python train.py --image_size=32 --horizontal_flip=false --method="simmim" --isotropic=false --inner_norm=true --eps=1e-08 --final_lr_fraction=0.01
Rows from block 2 of a small masked image model, named by matrix and row number. Rows with one number belong to one neuron. Each number is 128 + 32 x the weight over its row's rms, rounded and kept within 0 to 255. All counts start at 0. Numbers have three digits each.
After each neuron's rows are labels from the 100 images, of 14848, where the neuron reaches its largest size: "top examples" is what is common among them. Only what is clearly more common there than usual is listed. The data: regions of photos with short descriptions (Visual Genome). In brackets: how many of the 100, against the usual share in percent.
# gate: MLP gate (model.blocks.2.mlp.gate.weight, 512x128), inputs 0-63
# fc1: MLP up (model.blocks.2.mlp.fc1.weight, 512x128), inputs 0-63
# fc2: MLP down (model.blocks.2.mlp.fc2.weight, 128x512, transposed), outputs 0-63

gate.196:095078145106083180149129130150044150143100072114113092130110080101134177153143117163120181164144149186118168092146104123098108067091193118145194129123133175124137137194077094132117189152115149
fc1.196:112132086091142121100124095161187107157116118107185147155116173169154127064135130130093089141098089059149029130141089127122146173117119098143074123110147063167093115137160137070090103133170169
fc2.196:128110108117127184112170143088068089114134134099063149060129131221136160134119117156177084094138111226092155153138129153103091118140103184154126159153130129179197147092126129081128120129122113
top examples: text has "white" (30 vs 11.6)

gate.51:176128150143127085139145101180136168068140082082135092158075170148131134157128120123143123125180151124121168145107154135149118150139138114112143167082160135129097109134112105120085132037142146
fc1.51:152115186206025163107093131073087127185111109086136094143065180121092141114162151182127138096171154204123102102052117110088118111118113141155070105101093135130139115160123095129119155122147127
fc2.51:128109123128130108142168117130138178113101136098120166179107106163143085147109165090121139143105070164100121167086115103129146167137084139084153155191090094126077123081137110126021167140147112
top examples: text has "red" (26 vs 4.4)

gate.300:111165213178083115098186119154127132096170111163121147100166129099164138084084108154129103187122130152109108121109104103134170197168120147103098109105121138178143127111144120118132097114083131
fc1.300:190128156099133136189126163071167149136119155173146135146109087108123146099066165151138118114109139138103138149133094190123108185111124095087125126153072145117104159088162127074110098122140158
fc2.300:098182086098120102104100138137109077099158086127175153052077176117168153129114012142120085101153075142093148133105106116068163100091134156118061130130209077091144160160142102154168152147159133
top examples: text has "white" (32 vs 11.6)

gate.68:184140180113122115158123154108176126109132137106094087137131107148157101127123131155048156110107119139174161108176160111107132159139123136144166179173077104056134101111202122123161195100119114
fc1.68:129092129115116173127138140089158063180163157157117147152122090169111136134122177160129141147127134135134121079156139114109126143130105124128136171131140102167063138109149099207071184133148067
fc2.68:112149109082141124070086102154153184126117117187132125097108107110129114156137124082166117129091129153127160091124104077153157104181187142085089142115114126080151168119137139169176200161115137
top examples: text has "white" (29 vs 11.6)

gate.467:164087098156157083134112143133124120168170063167160052159132083139108117085071169121092104131153141126099112125084101104113147166150173162129153103093144163192107158158170120128105115087086141
fc1.467:138189147126143121118132105177157076130188126125059111121158118104190169070187092114151155199143163088098060164144163168121084141147178144101147126149198235126089132121124114128099159145091073
fc2.467:127151093101137153148130094161094167125133101142135156148123107149059154050114123129145085125139058135138092152112083128113134151112059140192170218162093068082104112109109122143110124116069119
top examples: text has "red" (37 vs 4.4)

gate.476:141137101147124116144140119157157153132140232130087158121176107135143140154099106118081172071145149157147177081110075138142132136118082077121159118104134115156158116106075097123126068139120027
fc1.476:143163092124076121118117180177102149125151115088140116116177142146125172132125138116147129162145145098112142187151177146130152190130215117170206103110142132084151161087140098103120118151128127
fc2.476:129142156169148122120160131153117109111125121062165145126156160167100098119082147120124153110086115146108153112110164109064168141158176117137167149192151145069121126127069189106146131069135155
top examples: text has "man" (33 vs 8.4)

gate.6:092157143145046153120138188127119148140155199097162150144109097106171159131152101113144101110133154162162144096110127150131092142126109181099139122091114117100090152111078114160098135150110090
fc1.6:174113167136141124060145217167095154163122102110157096171130129194136156110156104096184104109170133175137113091090134150137179114089061134134149149149117137091159134127153190066147060123151153
fc2.6:137148079110105132100198109125133134197114127087160162151054099079078155133136169122146141132153026181131099124093168157176113157189120138093065092136138141124183072150118190098113103057101127
top examples: text has "red" (26 vs 4.4)