Rows from block 3 of a small masked image model, named by matrix and row number. Rows with one number belong to one neuron. Each number is 50 + 12 x the weight over its row's rms, rounded and kept within 0 to 99. All counts start at 0.
After each neuron's rows are labels from the 100 images, of 14848, where the neuron reaches its largest size: "patch colour" is the nearest of a few named colours to the mean colour under the peak. Only what is clearly more common there than usual is listed. The data: regions of photos with short descriptions (Visual Genome).
# gate: MLP gate (model.blocks.3.mlp.gate.weight, 512x128), inputs 0-63
# fc1: MLP up (model.blocks.3.mlp.fc1.weight, 512x128), inputs 0-63
# fc2: MLP down (model.blocks.3.mlp.fc2.weight, 128x512, transposed), outputs 0-63

gate.440:51 50 30 50 66 40 49 59 63 30 42 46 73 52 46 66 32 64 26 37 51 62 45 46 44 62 42 62 53 46 54 42 52 39 40 62 48 40 46 24 49 41 56 46 53 63 53 62 52 54 69 27 57 47 71 66 55 32 63 46 36 50 30 58
fc1.440:51 57 78 57 54 51 58 62 64 48 41 46 47 50 58 49 67 60 20 40 60 46 52 22 59 54 49 41 51 44 59 43 58 45 46 62 59 46 44 46 33 73 42 33 62 54 44 54 40 67 60 36 40 50 56 86 35 46 64 52 56 44 30 45
fc2.440:65 52 25 67 48 36 47 50 49 49 60 54 45 58 52 73 34 44 59 43 50 55 55 64 55 43 20 39 40 42 66 58 57 38 36 41 66 65 58 35 22 43 61 61 60 48 35 54 43 48 44 80 62 42 61 58 40 58 37 46 52 40 58 46
patch colour: black

gate.215:27 38 35 50 52 54 18 54 27 55 64 27 60 64 52 55 59 54 35 60 50 44 53 32 49 54 49 34 61 32 51 62 35 49 55 60 71 54 65 53 72 61 37 59 68 42 40 42 37 44 40 44 42 34 58 52 54 49 43 50 65 44 59 36
fc1.215:64 40 53 49 63 36 71 66 36 40 52 46 41 77 63 35 57 32 65 53 48 44 37 49 42 41 72 56 53 44 44 43 66 57 59 46 42 58 38 52 57 54 40 50 28 45 47 40 54 50 41 53 55 54 60 35 57 60 69 49 43 52 78 46
fc2.215:68 38 49 47 72 55 62 51 59 64 62 43 54 56 61 63 36 59 55 78 31 61 47 38 60 63 54 30 44 52 60 46 57 41 41 71 53 60 56 49 48 51 51 48 67 44 67 59 48 45 42 30 29 56 52 36 45 35 48 67 59 30 47 65
patch colour: white

gate.504:60 67 43 29 33 55 69 24 41 37 52 58 91 57 40 54 38 30 50 45 46 51 39 53 50 55 55 51 51 45 42 50 57 23 42 51 42 44 33 41 29 64 73 52 52 61 39 47 66 62 49 49 41 56 41 58 53 50 63 38 53 67 59 79
fc1.504:44 55 34 37 43 63 54 60 59 59 56 59 45 48 32 54 61 62 47 29 40 49 70 55 45 46 62 52 39 48 50 47 37 33 53 55 33 61 42 42 61 82 63 62 39 58 45 73 29 51 30 47 36 73 49 44 25 64 72 59 65 64 40 29
fc2.504:61 56 49 54 60 36 52 55 40 66 50 46 57 42 40 49 36 66 58 68 58 38 42 54 52 50 54 37 41 58 61 58 32 50 56 43 61 53 45 67 50 44 43 51 44 66 43 63 60 49 49 48 77 41 66 33 66 46 32 58 28 44 65 47
patch colour: red

gate.239:69 65 39 58 58 48 66 71 62 46 49 47 66 65 53 22 73 48 40 53 67 49 72 70 41 52 53 43 43 48 61 49 43 53 56 61 59 50 32 40 43 41 55 36 65 58 66 41 59 46 61 43 43 39 58 61 44 51 42 51 47 52 73 31
fc1.239:31 56 44 44 59 49 69 49 48 49 51 64 60 44 62 62 62 64 72 36 38 46 31 46 41 42 37 45 53 56 48 39 48 45 62 67 54 57 80 38 81 55 33 37 59 39 71 40 44 75 44 65 32 51 57 40 49 45 22 63 62 60 43 48
fc2.239:51 54 52 51 52 40 44 55 54 44 55 42 77 44 74 61 53 50 47 71 51 58 61 58 55 52 26 31 49 67 45 63 48 56 53 54 32 67 46 61 57 59 58 31 57 47 56 57 29 59 52 46 37 43 66 43 51 41 50 54 23 71 51 49
patch colour: red

gate.131:60 49 44 43 35 48 48 79 55 58 51 49 45 72 67 49 38 65 50 62 45 34 35 48 48 31 49 66 67 72 45 49 63 48 43 40 57 40 34 55 52 47 48 41 33 57 46 52 55 42 34 48 57 43 63 34 56 48 56 62 49 34 57 51
fc1.131:50 54 60 50 32 51 27 36 47 51 41 54 45 63 56 36 60 57 52 49 44 28 39 56 56 62 64 67 59 42 47 42 49 49 47 63 46 65 48 46 64 53 80 48 41 71 42 64 36 43 69 67 52 54 66 53 63 38 61 58 45 33 59 33
fc2.131:62 30 56 58 51 72 53 42 48 34 50 32 46 65 41 45 40 58 62 40 68 41 49 40 37 38 56 41 36 25 62 72 44 69 48 47 36 49 46 42 48 50 42 31 57 42 70 59 59 65 52 61 26 65 62 26 64 67 54 36 31 41 39 48
patch colour: grey

gate.225:58 49 53 50 48 79 63 50 39 65 58 46 32 52 40 36 48 28 57 39 67 59 37 38 66 34 53 58 51 46 42 32 34 34 47 28 50 34 51 58 55 57 56 44 44 54 46 47 61 23 62 41 36 45 44 49 60 36 65 48 36 58 48 78
fc1.225:58 25 57 74 49 53 38 83 83 61 52 63 58 54 64 54 57 64 53 70 50 52 61 40 59 59 37 57 70 57 59 47 36 77 54 43 52 53 30 59 51 52 52 40 39 61 56 54 48 52 22 62 36 68 43 44 38 36 69 65 43 28 52 43
fc2.225:61 72 28 49 67 52 31 56 61 58 42 53 68 65 60 36 51 66 50 40 36 64 44 52 58 56 38 44 43 53 58 58 47 58 66 47 51 27 32 62 58 43 42 25 46 52 38 57 56 26 63 40 42 36 63 69 61 42 39 26 58 47 27 53
patch colour: white

gate.21:50 58 54 53 41 58 61 51 37 61 42 43 45 46 41 57 56 28 56 58 54 57 52 34 63 50 44 23 69 23 45 48 47 50 42 66 53 44 30 61 59 51 35 68 54 41 71 51 57 46 59 25 23 59 53 50 45 55 54 41 66 37 29 25
fc1.21:51 50 48 51 48 56 49 35 33 61 69 46 55 50 41 40 63 47 71 44 36 31 36 48 59 46 43 49 60 32 51 56 53 39 47 41 59 51 37 53 52 28 69 52 47 47 53 58 66 28 39 52 67 59 66 52 49 31 41 25 43 45 71 60
fc2.21:60 57 92 63 60 51 30 69 58 45 56 48 56 45 30 61 45 26 34 58 54 58 42 34 43 63 59 59 74 62 32 38 64 57 54 77 49 46 45 62 43 51 37 37 51 57 49 56 46 73 50 51 43 69 46 41 58 39 50 28 36 61 32 45
patch colour: white

gate.187:53 59 43 49 41 46 58 45 58 50 57 33 58 46 68 31 42 57 49 42 43 59 52 54 62 59 42 55 38 63 48 47 47 46 52 48 48 50 36 33 40 48 36 71 60 39 61 66 36 23 38 58 19 24 41 37 39 31 44 61 42 51 67 59
fc1.187:30 62 58 46 29 36 59 46 56 46 56 38 66 37 54 54 58 65 50 53 63 33 49 48 56 47 55 45 40 51 64 52 51 42 56 52 72 59 49 43 55 38 37 64 46 47 47 33 47 62 63 57 48 72 53 53 51 53 55 61 51 46 75 46
fc2.187:45 65 51 59 56 50 48 50 56 57 55 38 37 55 67 69 53 49 42 45 57 41 37 50 62 59 52 45 47 50 32 64 41 58 39 33 63 56 54 50 32 59 54 45 60 70 53 68 61 38 60 28 23 51 73 53 53 68 57 44 52 54 27 47
patch colour: white; pink

gate.212:37 60 50 63 47 56 19 47 39 43 42 39 53 64 53 44 40 50 45 32 51 59 45 58 47 39 55 55 48 41 67 50 41 69 52 49 62 40 52 43 63 56 48 63 52 45 76 61 68 31 58 32 56 52 35 45 49 77 64 44 68 50 51 25
fc1.212:41 68 54 40 42 43 40 52 60 41 37 38 46 57 66 33 68 43 70 54 44 70 37 55 47 42 39 54 43 57 56 44 55 46 59 68 53 50 39 76 49 72 46 54 30 68 55 66 63 59 37 33 46 55 54 47 64 59 55 69 54 45 46 31
fc2.212:48 80 51 61 43 69 46 31 60 58 43 78 39 85 57 54 56 46 49 61 67 49 46 52 27 50 54 47 59 23 45 35 51 45 35 34 63 70 49 50 58 59 59 35 55 60 66 51 69 39 51 42 47 44 49 57 51 53 39 32 46 62 67 59
patch colour: grey

gate.442:44 31 45 58 66 42 53 43 43 43 47 67 31 56 48 56 58 52 50 36 54 72 31 47 42 54 57 61 43 49 57 53 49 46 27 47 60 37 46 34 47 34 39 52 34 41 15 52 47 53 40 52 43 77 53 60 71 56 54 42 59 78 33 45
fc1.442:34 51 23 65 43 43 54 63 43 69 36 61 35 47 67 44 50 54 25 51 47 53 55 44 40 65 41 54 61 67 59 51 65 41 73 56 58 32 48 36 43 59 66 57 52 40 60 59 67 59 53 73 60 50 68 34 51 50 30 71 58 35 53 61
fc2.442:63 47 36 85 49 38 42 68 60 33 40 39 54 42 50 49 66 19 36 66 60 46 60 72 52 58 48 55 42 54 68 43 70 46 58 57 42 33 65 47 52 48 44 62 49 54 62 54 58 63 54 48 31 67 36 46 65 33 50 47 38 45 47 41
patch colour: white; pink

gate.317:64 51 54 57 39 46 40 39 49 32 64 49 58 57 56 59 55 42 48 30 58 50 73 48 38 44 34 53 26 61 48 76 48 39 59 54 46 58 68 51 53 52 52 46 50 22 31 45 66 47 42 55 56 46 23 55 41 53 54 50 31 31 42 63
fc1.317:43 51 57 59 41 68 53 74 61 52 55 59 35 34 32 20 44 65 62 45 64 69 41 42 39 45 47 44 52 62 49 38 66 60 47 34 53 52 49 44 55 67 47 57 56 57 61 45 42 52 79 33 53 73 42 49 23 36 53 53 69 32 37 41
fc2.317:75 59 50 60 47 61 45 54 45 62 37 52 69 64 47 23 35 42 61 38 47 45 70 47 67 44 42 56 52 60 62 75 48 45 57 36 60 33 61 26 64 56 55 71 43 48 47 48 49 28 49 24 34 46 38 61 42 50 80 46 47 57 58 37
patch colour: white; pink

gate.381:56 64 27 45 58 38 39 48 33 49 69 42 29 47 40 47 55 58 46 43 44 84 46 47 38 61 73 52 67 66 47 61 56 52 64 45 52 62 38 41 56 48 67 61 42 37 61 29 48 63 65 53 49 61 39 53 72 53 49 72 43 49 45 70
fc1.381:49 57 70 54 59 37 46 38 62 68 59 41 52 51 54 44 65 56 74 55 17 51 44 42 51 49 39 44 65 35 52 37 60 41 54 31 45 53 44 52 39 50 49 52 59 35 76 61 66 58 67 54 78 52 57 55 72 38 52 67 31 57 52 42
fc2.381:43 53 48 62 45 43 61 58 42 52 75 46 45 23 45 29 47 42 57 31 59 46 43 65 39 57 64 44 51 67 56 26 67 59 55 47 36 58 49 41 34 42 36 69 49 32 52 79 60 27 50 58 62 48 50 58 47 57 66 68 50 53 44 64
patch colour: white

gate.251:60 49 59 40 66 46 37 62 42 41 29 42 56 54 47 60 54 53 37 59 61 55 50 42 34 22 31 59 50 60 38 41 50 52 55 47 59 86 66 57 58 70 53 56 21 29 34 46 54 46 52 37 65 60 59 47 28 47 68 61 37 70 49 36
fc1.251:43 53 47 48 35 63 40 57 43 42 61 72 50 32 52 49 57 50 36 70 56 45 49 64 45 57 49 50 41 31 39 47 39 64 46 54 36 56 53 62 58 39 49 42 38 52 59 50 41 58 35 73 46 56 66 63 32 45 44 34 54 58 52 35
fc2.251:45 48 51 52 52 62 50 77 30 53 48 62 60 68 48 55 51 61 53 33 42 27 53 59 37 58 70 66 60 49 29 55 53 61 38 56 21 51 54 40 62 64 46 54 49 48 55 55 23 33 52 39 46 54 54 63 53 46 58 54 42 31 54 44
patch colour: black

gate.250:57 53 54 58 31 52 56 48 44 41 51 44 47 33 64 51 47 74 50 65 41 61 71 30 56 37 68 45 55 55 72 48 57 42 43 50 40 52 63 61 52 60 46 56 43 35 26 59 36 54 51 31 54 57 46 57 50 30 70 61 36 34 35 49
fc1.250:66 58 53 55 61 80 62 52 49 51 57 48 61 25 54 47 42 30 54 44 61 47 50 72 52 43 56 64 51 63 61 60 50 24 51 42 50 56 61 45 38 50 50 65 51 67 56 62 70 28 30 45 53 49 51 58 86 66 73 49 47 58 58 50
fc2.250:49 45 39 71 36 34 57 61 43 68 48 63 56 44 54 50 55 39 79 26 59 57 37 70 48 66 44 55 58 49 35 59 25 34 54 44 36 34 39 41 37 61 53 58 49 46 55 50 80 36 44 62 53 37 44 76 63 67 56 54 70 55 35 46
patch colour: red

gate.178:35 54 49 50 68 56 50 67 44 44 57 48 65 51 53 31 51 73 45 47 55 45 63 26 38 44 50 68 55 74 13 66 74 39 64 55 30 46 60 34 43 41 58 57 56 38 39 60 61 36 51 48 57 63 45 51 51 54 57 65 61 63 48 49
fc1.178:81 58 28 45 29 41 58 62 57 46 62 56 53 41 48 50 40 45 43 48 59 43 75 47 43 53 36 76 54 50 57 46 51 37 56 38 45 43 70 47 31 59 65 66 52 43 51 67 56 48 56 54 50 66 47 44 52 58 61 35 44 52 26 58
fc2.178:43 63 54 52 58 43 53 33 62 27 55 41 29 53 43 55 60 41 51 46 71 47 54 36 54 53 42 40 58 56 57 64 63 73 58 57 48 43 22 48 65 66 55 64 52 11 47 33 40 58 53 43 51 28 41 51 54 51 37 40 56 65 44 51
patch colour: red