config.yaml
arch: "convnext"
model: "masked image model"
dataset: "regions of photos with short descriptions (Visual Genome)"
train_examples: 50862
image_size: 32
crop_scale_min: 0.5
horizontal_flip: false
method: "simmim"
mask_ratio: 0.5
loss: "l1"
isotropic: false
norm: "layernorm"
activation: "swiglu"
mlp_ratio: 4
layer_scale_init: 0.1
inner_norm: true
drop_path: 0.05
patch_size: [2, 2]
depths: [2, 4, 2]
widths: [64, 128, 256]
kernel_size: 7
init: "kaiming_normal"
residual_init: "scaled_by_depth"
optimizer: "soap"
beta2: 0.99
lr: 0.0031
beta1: 0.95
shampoo_beta: 0.99
eps: 1e-08
precondition_frequency: 32
max_precond_dim: 1024
one_sided: false
adamw_lr_other_params: 0.0021
gradient_centralization: true
gradient_noise: 0.3
steps: 19800
batch_size: 384
epochs: 149.5
lr_schedule: "linear"
final_lr_fraction: 0.01
warmup_steps: 990
weight_decay: 0.1
adamw_weight_decay_other_params: 0
Rows from block 5 of a small masked image model, named by matrix and row number. Rows with one number belong to one neuron. Each number is 200 + 20 x the weight over its row's rms, rounded and kept within 0 to 999. All counts start at 0.
After each neuron's rows are labels from the 100 images, of 14848, where the neuron reaches its largest size: "peak at" is the part of the image that holds the peak. Only what is clearly more common there than usual is listed. The data: regions of photos with short descriptions (Visual Genome). In brackets: how many of the 100.
# gate: MLP gate (model.blocks.5.mlp.gate.weight, 512x128), inputs 64-127
# fc1: MLP up (model.blocks.5.mlp.fc1.weight, 512x128), inputs 64-127
# fc2: MLP down (model.blocks.5.mlp.fc2.weight, 128x512, transposed), outputs 64-127

gate.58,181,226,217,181,201,208,196,213,205,191,242,180,196,198,192,189,178,192,156,190,179,250,202,198,204,182,176,183,218,166,183,224,230,201,196,186,191,196,209,193,207,208,185,152,210,188,198,223,196,195,195,159,190,206,197,188,178,209,146,210,197,242,186,199
fc1.58,234,204,211,230,163,188,221,222,192,193,244,228,182,186,226,197,209,213,206,226,208,247,181,223,194,236,228,199,216,208,170,219,226,211,171,180,198,170,225,213,177,228,199,199,209,201,225,190,186,199,206,196,169,210,212,183,210,208,232,188,189,186,181,204
fc2.58,216,208,184,229,223,192,187,192,207,165,199,206,216,151,206,199,222,214,206,183,199,227,207,220,230,176,228,191,190,221,165,197,222,201,216,181,227,175,211,220,229,202,196,189,217,190,204,176,203,180,217,194,208,211,200,164,214,217,158,152,210,200,194,225
peak at: top right (38); middle right (29)

gate.312,212,178,183,182,198,185,208,150,237,200,181,207,163,193,215,175,204,165,210,184,180,188,206,219,236,222,211,245,185,213,241,214,188,206,197,209,227,164,225,228,162,195,194,200,254,199,225,165,195,209,218,191,174,187,199,219,192,200,223,229,203,192,205,216
fc1.312,219,181,185,208,206,219,209,224,195,194,225,210,213,182,191,204,219,200,208,193,199,185,185,232,198,211,239,172,183,178,178,192,244,190,197,213,155,165,204,195,207,210,150,209,206,238,199,182,167,197,191,171,195,211,235,235,212,209,232,198,189,203,196,196
fc2.312,204,206,186,170,211,172,199,199,192,204,191,216,212,209,217,183,179,196,230,233,207,190,224,170,176,197,208,192,195,163,168,216,196,190,192,215,228,218,179,171,196,168,208,190,204,209,204,200,193,194,196,192,192,237,199,195,206,194,217,199,219,174,212,226
peak at: bottom right (34); bottom left (32)

gate.80,243,190,207,137,195,215,171,228,206,192,208,189,205,215,212,185,200,208,182,205,217,232,194,189,227,173,159,190,199,190,189,221,169,178,177,181,181,202,179,175,205,202,198,176,192,170,253,211,187,160,207,221,197,218,190,190,173,188,199,182,226,187,219,190
fc1.80,222,192,198,220,216,208,182,195,181,204,222,175,217,187,231,187,202,187,193,197,193,193,186,188,204,208,162,231,221,195,204,214,193,194,205,181,218,249,223,202,187,181,184,205,191,208,231,152,199,207,224,214,193,176,197,206,207,196,209,182,160,188,224,174
fc2.80,189,214,238,188,197,185,203,211,215,195,185,192,176,190,194,192,219,165,234,185,227,204,153,197,227,200,210,196,193,231,208,213,211,207,217,217,225,190,160,163,157,248,223,189,208,164,178,188,212,200,184,195,249,198,214,201,183,181,203,212,174,207,223,197
peak at: bottom right (72)

gate.344,235,198,188,162,189,181,215,207,187,171,184,176,227,197,187,182,135,207,168,184,184,172,198,151,231,194,211,182,172,184,223,208,201,197,149,229,180,238,231,212,222,225,183,197,219,207,204,186,239,208,220,204,203,223,204,202,188,186,208,216,204,191,219,221
fc1.344,196,180,188,187,191,204,210,176,193,202,235,170,188,176,191,201,210,212,208,197,204,179,199,228,208,193,168,210,244,220,227,172,206,238,197,186,147,196,211,230,196,187,185,214,203,178,165,189,166,214,202,219,218,179,195,163,217,187,202,173,193,218,227,210
fc2.344,203,202,181,170,178,196,165,217,211,208,245,196,214,163,217,197,206,222,173,234,195,197,228,192,207,254,225,204,180,190,175,184,187,197,226,203,151,188,197,144,223,199,169,200,200,193,164,211,201,175,186,188,197,170,175,189,163,213,171,213,192,190,186,213
peak at: bottom left (37)

gate.28,189,212,156,191,230,193,218,190,225,211,190,156,213,185,189,192,185,220,193,177,178,250,180,208,218,209,234,227,223,215,204,204,214,189,183,220,244,180,195,179,207,218,218,203,210,222,209,195,231,197,192,205,193,197,164,167,182,189,218,208,234,217,205,204
fc1.28,182,217,199,196,222,186,197,232,195,193,193,176,211,190,183,202,236,188,212,233,204,227,193,199,213,213,175,158,173,209,200,212,187,179,217,183,200,209,216,234,205,173,191,199,206,186,217,194,202,239,185,192,191,202,184,191,182,203,188,238,203,205,175,187
fc2.28,188,229,185,187,171,213,205,203,237,220,232,200,211,209,235,198,199,234,181,204,194,161,211,174,175,219,165,193,178,190,178,216,203,209,212,169,166,199,168,188,219,205,180,201,209,194,195,205,228,213,174,209,220,212,201,183,181,184,204,222,167,164,199,208
peak at: bottom left (33)

gate.11,214,203,204,164,186,227,203,197,198,185,204,203,212,211,205,177,201,168,212,199,212,192,185,225,188,181,210,167,194,215,229,245,230,219,166,212,234,157,207,219,199,199,195,213,169,237,216,188,206,194,213,204,221,195,230,200,190,183,205,208,211,200,201,209
fc1.11,202,207,226,205,203,238,226,212,197,220,175,226,179,217,229,166,185,203,202,213,172,213,171,219,231,210,211,180,178,235,152,216,186,238,181,191,211,199,155,186,243,176,160,180,227,196,207,213,179,227,170,193,204,192,185,192,221,197,186,204,202,194,194,206
fc2.11,208,190,167,205,196,178,214,201,208,168,206,195,222,199,220,209,199,184,237,223,235,223,208,209,233,185,201,201,202,191,217,203,192,191,202,233,208,215,252,187,178,211,210,243,191,217,192,214,232,219,207,197,200,222,199,213,214,202,151,199,196,186,161,248
peak at: top left (61)

gate.366,194,229,186,151,208,224,194,209,193,215,218,192,204,187,222,182,165,207,222,193,187,205,170,183,200,222,204,199,211,182,205,225,204,179,224,165,192,190,213,240,165,210,166,187,197,183,203,211,184,151,167,197,175,189,214,204,184,229,195,187,187,197,197,184
fc1.366,206,161,204,217,209,214,178,205,197,172,184,209,250,189,174,177,198,196,206,256,204,201,190,188,213,145,174,192,220,209,223,161,194,165,185,170,221,181,203,204,156,215,161,190,214,184,243,232,214,216,195,217,199,233,193,198,244,198,230,201,221,218,180,182
fc2.366,218,195,205,178,194,174,203,201,184,191,211,246,169,203,207,215,186,178,221,223,226,181,194,164,248,204,184,232,192,220,211,194,188,234,177,198,176,212,186,229,249,226,202,212,188,185,145,176,211,187,161,193,214,201,194,201,205,235,195,233,209,209,193,227
peak at: top right (49)

gate.338,198,195,254,232,190,181,237,209,183,196,197,197,176,188,231,202,181,214,218,176,193,189,177,200,208,221,202,261,188,214,193,214,189,217,191,153,196,208,204,172,192,209,220,225,215,174,202,228,214,216,155,164,223,211,173,183,186,186,199,229,187,177,206,219
fc1.338,182,190,197,204,199,192,178,176,220,199,196,211,207,202,226,174,216,230,194,168,183,220,171,214,202,200,180,226,174,192,231,182,176,208,203,241,182,139,220,197,186,206,213,175,213,199,189,162,204,183,218,197,213,189,212,159,189,181,195,183,207,159,186,200
fc2.338,189,201,214,169,195,201,196,203,187,189,202,184,222,167,222,197,232,241,221,231,222,183,229,156,195,183,191,212,181,208,193,211,222,208,214,185,216,243,190,203,226,160,192,183,222,210,187,217,180,184,198,216,188,196,174,214,221,212,195,202,215,192,190,188
peak at: bottom right (35)

gate.1,233,191,218,210,179,207,208,223,219,217,192,191,238,173,183,216,219,175,199,214,172,198,216,194,182,204,180,203,214,191,171,201,230,171,242,194,189,193,210,192,198,167,187,188,199,166,181,212,251,175,206,199,206,168,203,186,200,159,204,184,182,174,215,213
fc1.1,207,201,185,180,180,202,208,202,172,174,222,196,216,204,199,178,186,185,209,181,217,171,212,212,193,221,198,178,200,213,189,256,201,190,220,198,198,167,187,187,212,172,178,189,193,166,158,218,212,182,220,229,193,195,209,160,220,201,173,200,186,212,190,212
fc2.1,218,209,192,147,240,223,188,223,163,197,231,165,176,175,205,219,185,184,217,161,198,191,212,231,178,231,240,210,225,213,193,186,154,205,216,209,210,206,202,183,160,197,189,179,207,196,214,196,196,187,196,205,219,229,209,198,196,200,190,215,247,196,236,219
peak at: top left (33)

gate.7,183,194,201,175,214,200,204,218,211,179,182,217,189,218,239,223,170,151,205,212,168,213,218,180,204,193,185,205,232,197,161,177,187,217,196,224,236,162,171,196,211,196,208,175,201,174,187,194,195,186,180,200,167,218,183,193,160,151,176,190,196,178,207,181
fc1.7,188,182,192,212,190,205,197,215,195,200,181,195,172,192,198,178,198,246,220,153,188,197,207,205,230,186,183,167,187,195,236,185,209,187,215,171,196,225,197,181,232,182,194,219,244,205,189,157,209,228,211,198,198,177,173,210,174,212,213,221,191,194,248,198
fc2.7,184,218,204,230,213,201,172,196,217,214,162,220,208,206,223,179,230,200,196,214,196,205,182,228,195,201,180,224,191,192,215,206,206,212,195,224,218,207,211,197,171,222,180,213,174,220,208,170,173,147,203,237,189,215,220,189,207,187,188,197,210,196,156,169
peak at: top right (32)

gate.462,203,183,185,205,215,194,229,201,199,208,209,220,202,173,234,171,200,187,209,230,201,210,192,225,183,254,179,199,177,216,218,214,189,190,214,170,243,180,233,193,199,221,191,211,198,180,175,209,204,194,199,211,198,198,189,231,231,213,208,208,168,232,181,200
fc1.462,204,181,203,185,190,173,198,216,188,215,193,206,171,222,206,223,222,249,200,215,212,226,208,225,201,192,221,196,236,217,235,187,205,170,212,239,206,210,208,220,211,201,222,240,206,213,205,166,203,195,191,187,187,191,229,230,215,210,201,177,226,146,226,175
fc2.462,170,207,182,182,196,198,195,176,229,218,194,204,202,227,205,161,184,198,223,179,213,236,231,191,229,191,206,229,221,170,183,207,184,188,192,182,214,226,184,204,204,200,226,211,205,186,153,182,227,207,198,187,212,211,191,221,202,195,196,252,199,240,207,207
peak at: bottom right (63)

gate.207,213,198,219,154,183,184,187,192,180,219,212,186,200,153,218,165,202,168,209,184,202,193,192,207,186,183,199,189,189,193,225,180,168,206,188,191,209,213,241,224,185,191,185,223,226,167,195,188,218,215,203,192,218,233,222,198,187,235,220,188,167,190,174,212
fc1.207,206,197,185,195,210,156,182,144,204,197,194,180,179,218,198,225,217,245,170,234,248,209,203,231,223,190,201,186,203,210,218,220,244,172,213,199,207,207,182,204,224,188,186,197,184,230,207,217,211,212,197,191,199,212,249,200,220,195,201,221,234,171,200,216
fc2.207,183,174,215,168,204,168,175,204,238,208,206,197,215,204,214,244,219,186,210,203,155,197,195,231,162,207,222,245,162,202,198,196,180,211,209,185,180,172,196,210,132,209,173,204,175,191,178,221,194,212,191,192,186,182,194,210,215,214,209,207,192,177,201,205
peak at: bottom right (39); bottom centre (30)

gate.262,194,227,195,190,184,167,189,184,210,187,188,216,200,196,248,223,239,180,197,194,223,187,223,232,206,177,203,198,187,194,197,183,190,212,217,229,213,191,167,213,176,202,217,217,212,212,193,228,200,204,161,205,193,183,252,185,202,184,201,230,218,191,190,200
fc1.262,213,225,213,225,193,214,223,194,239,189,201,217,214,194,206,226,191,202,178,225,208,207,196,181,209,209,212,253,170,179,193,198,186,226,179,208,241,244,194,182,183,204,210,214,202,234,174,209,224,218,226,201,179,195,216,158,189,198,171,186,212,247,198,184
fc2.262,211,216,222,224,184,184,179,220,180,216,165,213,215,208,195,230,175,185,183,211,231,228,174,194,227,228,218,191,205,224,179,217,204,195,229,219,216,223,197,208,224,214,224,232,209,187,213,199,208,158,182,217,164,207,193,175,192,229,163,194,196,186,169,185
peak at: bottom right (38)

gate.503,207,216,211,183,168,235,208,198,174,217,202,219,206,202,208,222,194,195,213,205,230,209,198,188,210,226,182,178,198,176,195,189,192,184,190,206,211,174,191,174,189,166,231,242,202,221,199,182,230,195,175,169,223,192,212,160,216,196,190,203,197,227,201,193
fc1.503,234,226,196,184,211,210,207,190,186,193,195,211,165,205,202,194,160,195,235,171,201,212,247,171,193,197,192,222,228,158,214,182,223,228,195,214,220,186,189,176,224,206,200,188,188,186,231,178,206,207,194,221,185,201,221,222,218,179,195,206,180,202,184,153
fc2.503,220,209,204,176,184,194,226,206,219,180,183,209,179,204,192,212,230,207,197,205,229,182,228,203,231,189,173,202,229,226,217,196,185,201,193,207,219,199,193,208,207,225,218,211,211,208,191,182,178,195,201,164,181,200,206,204,229,210,220,183,231,205,172,222
peak at: bottom right (68)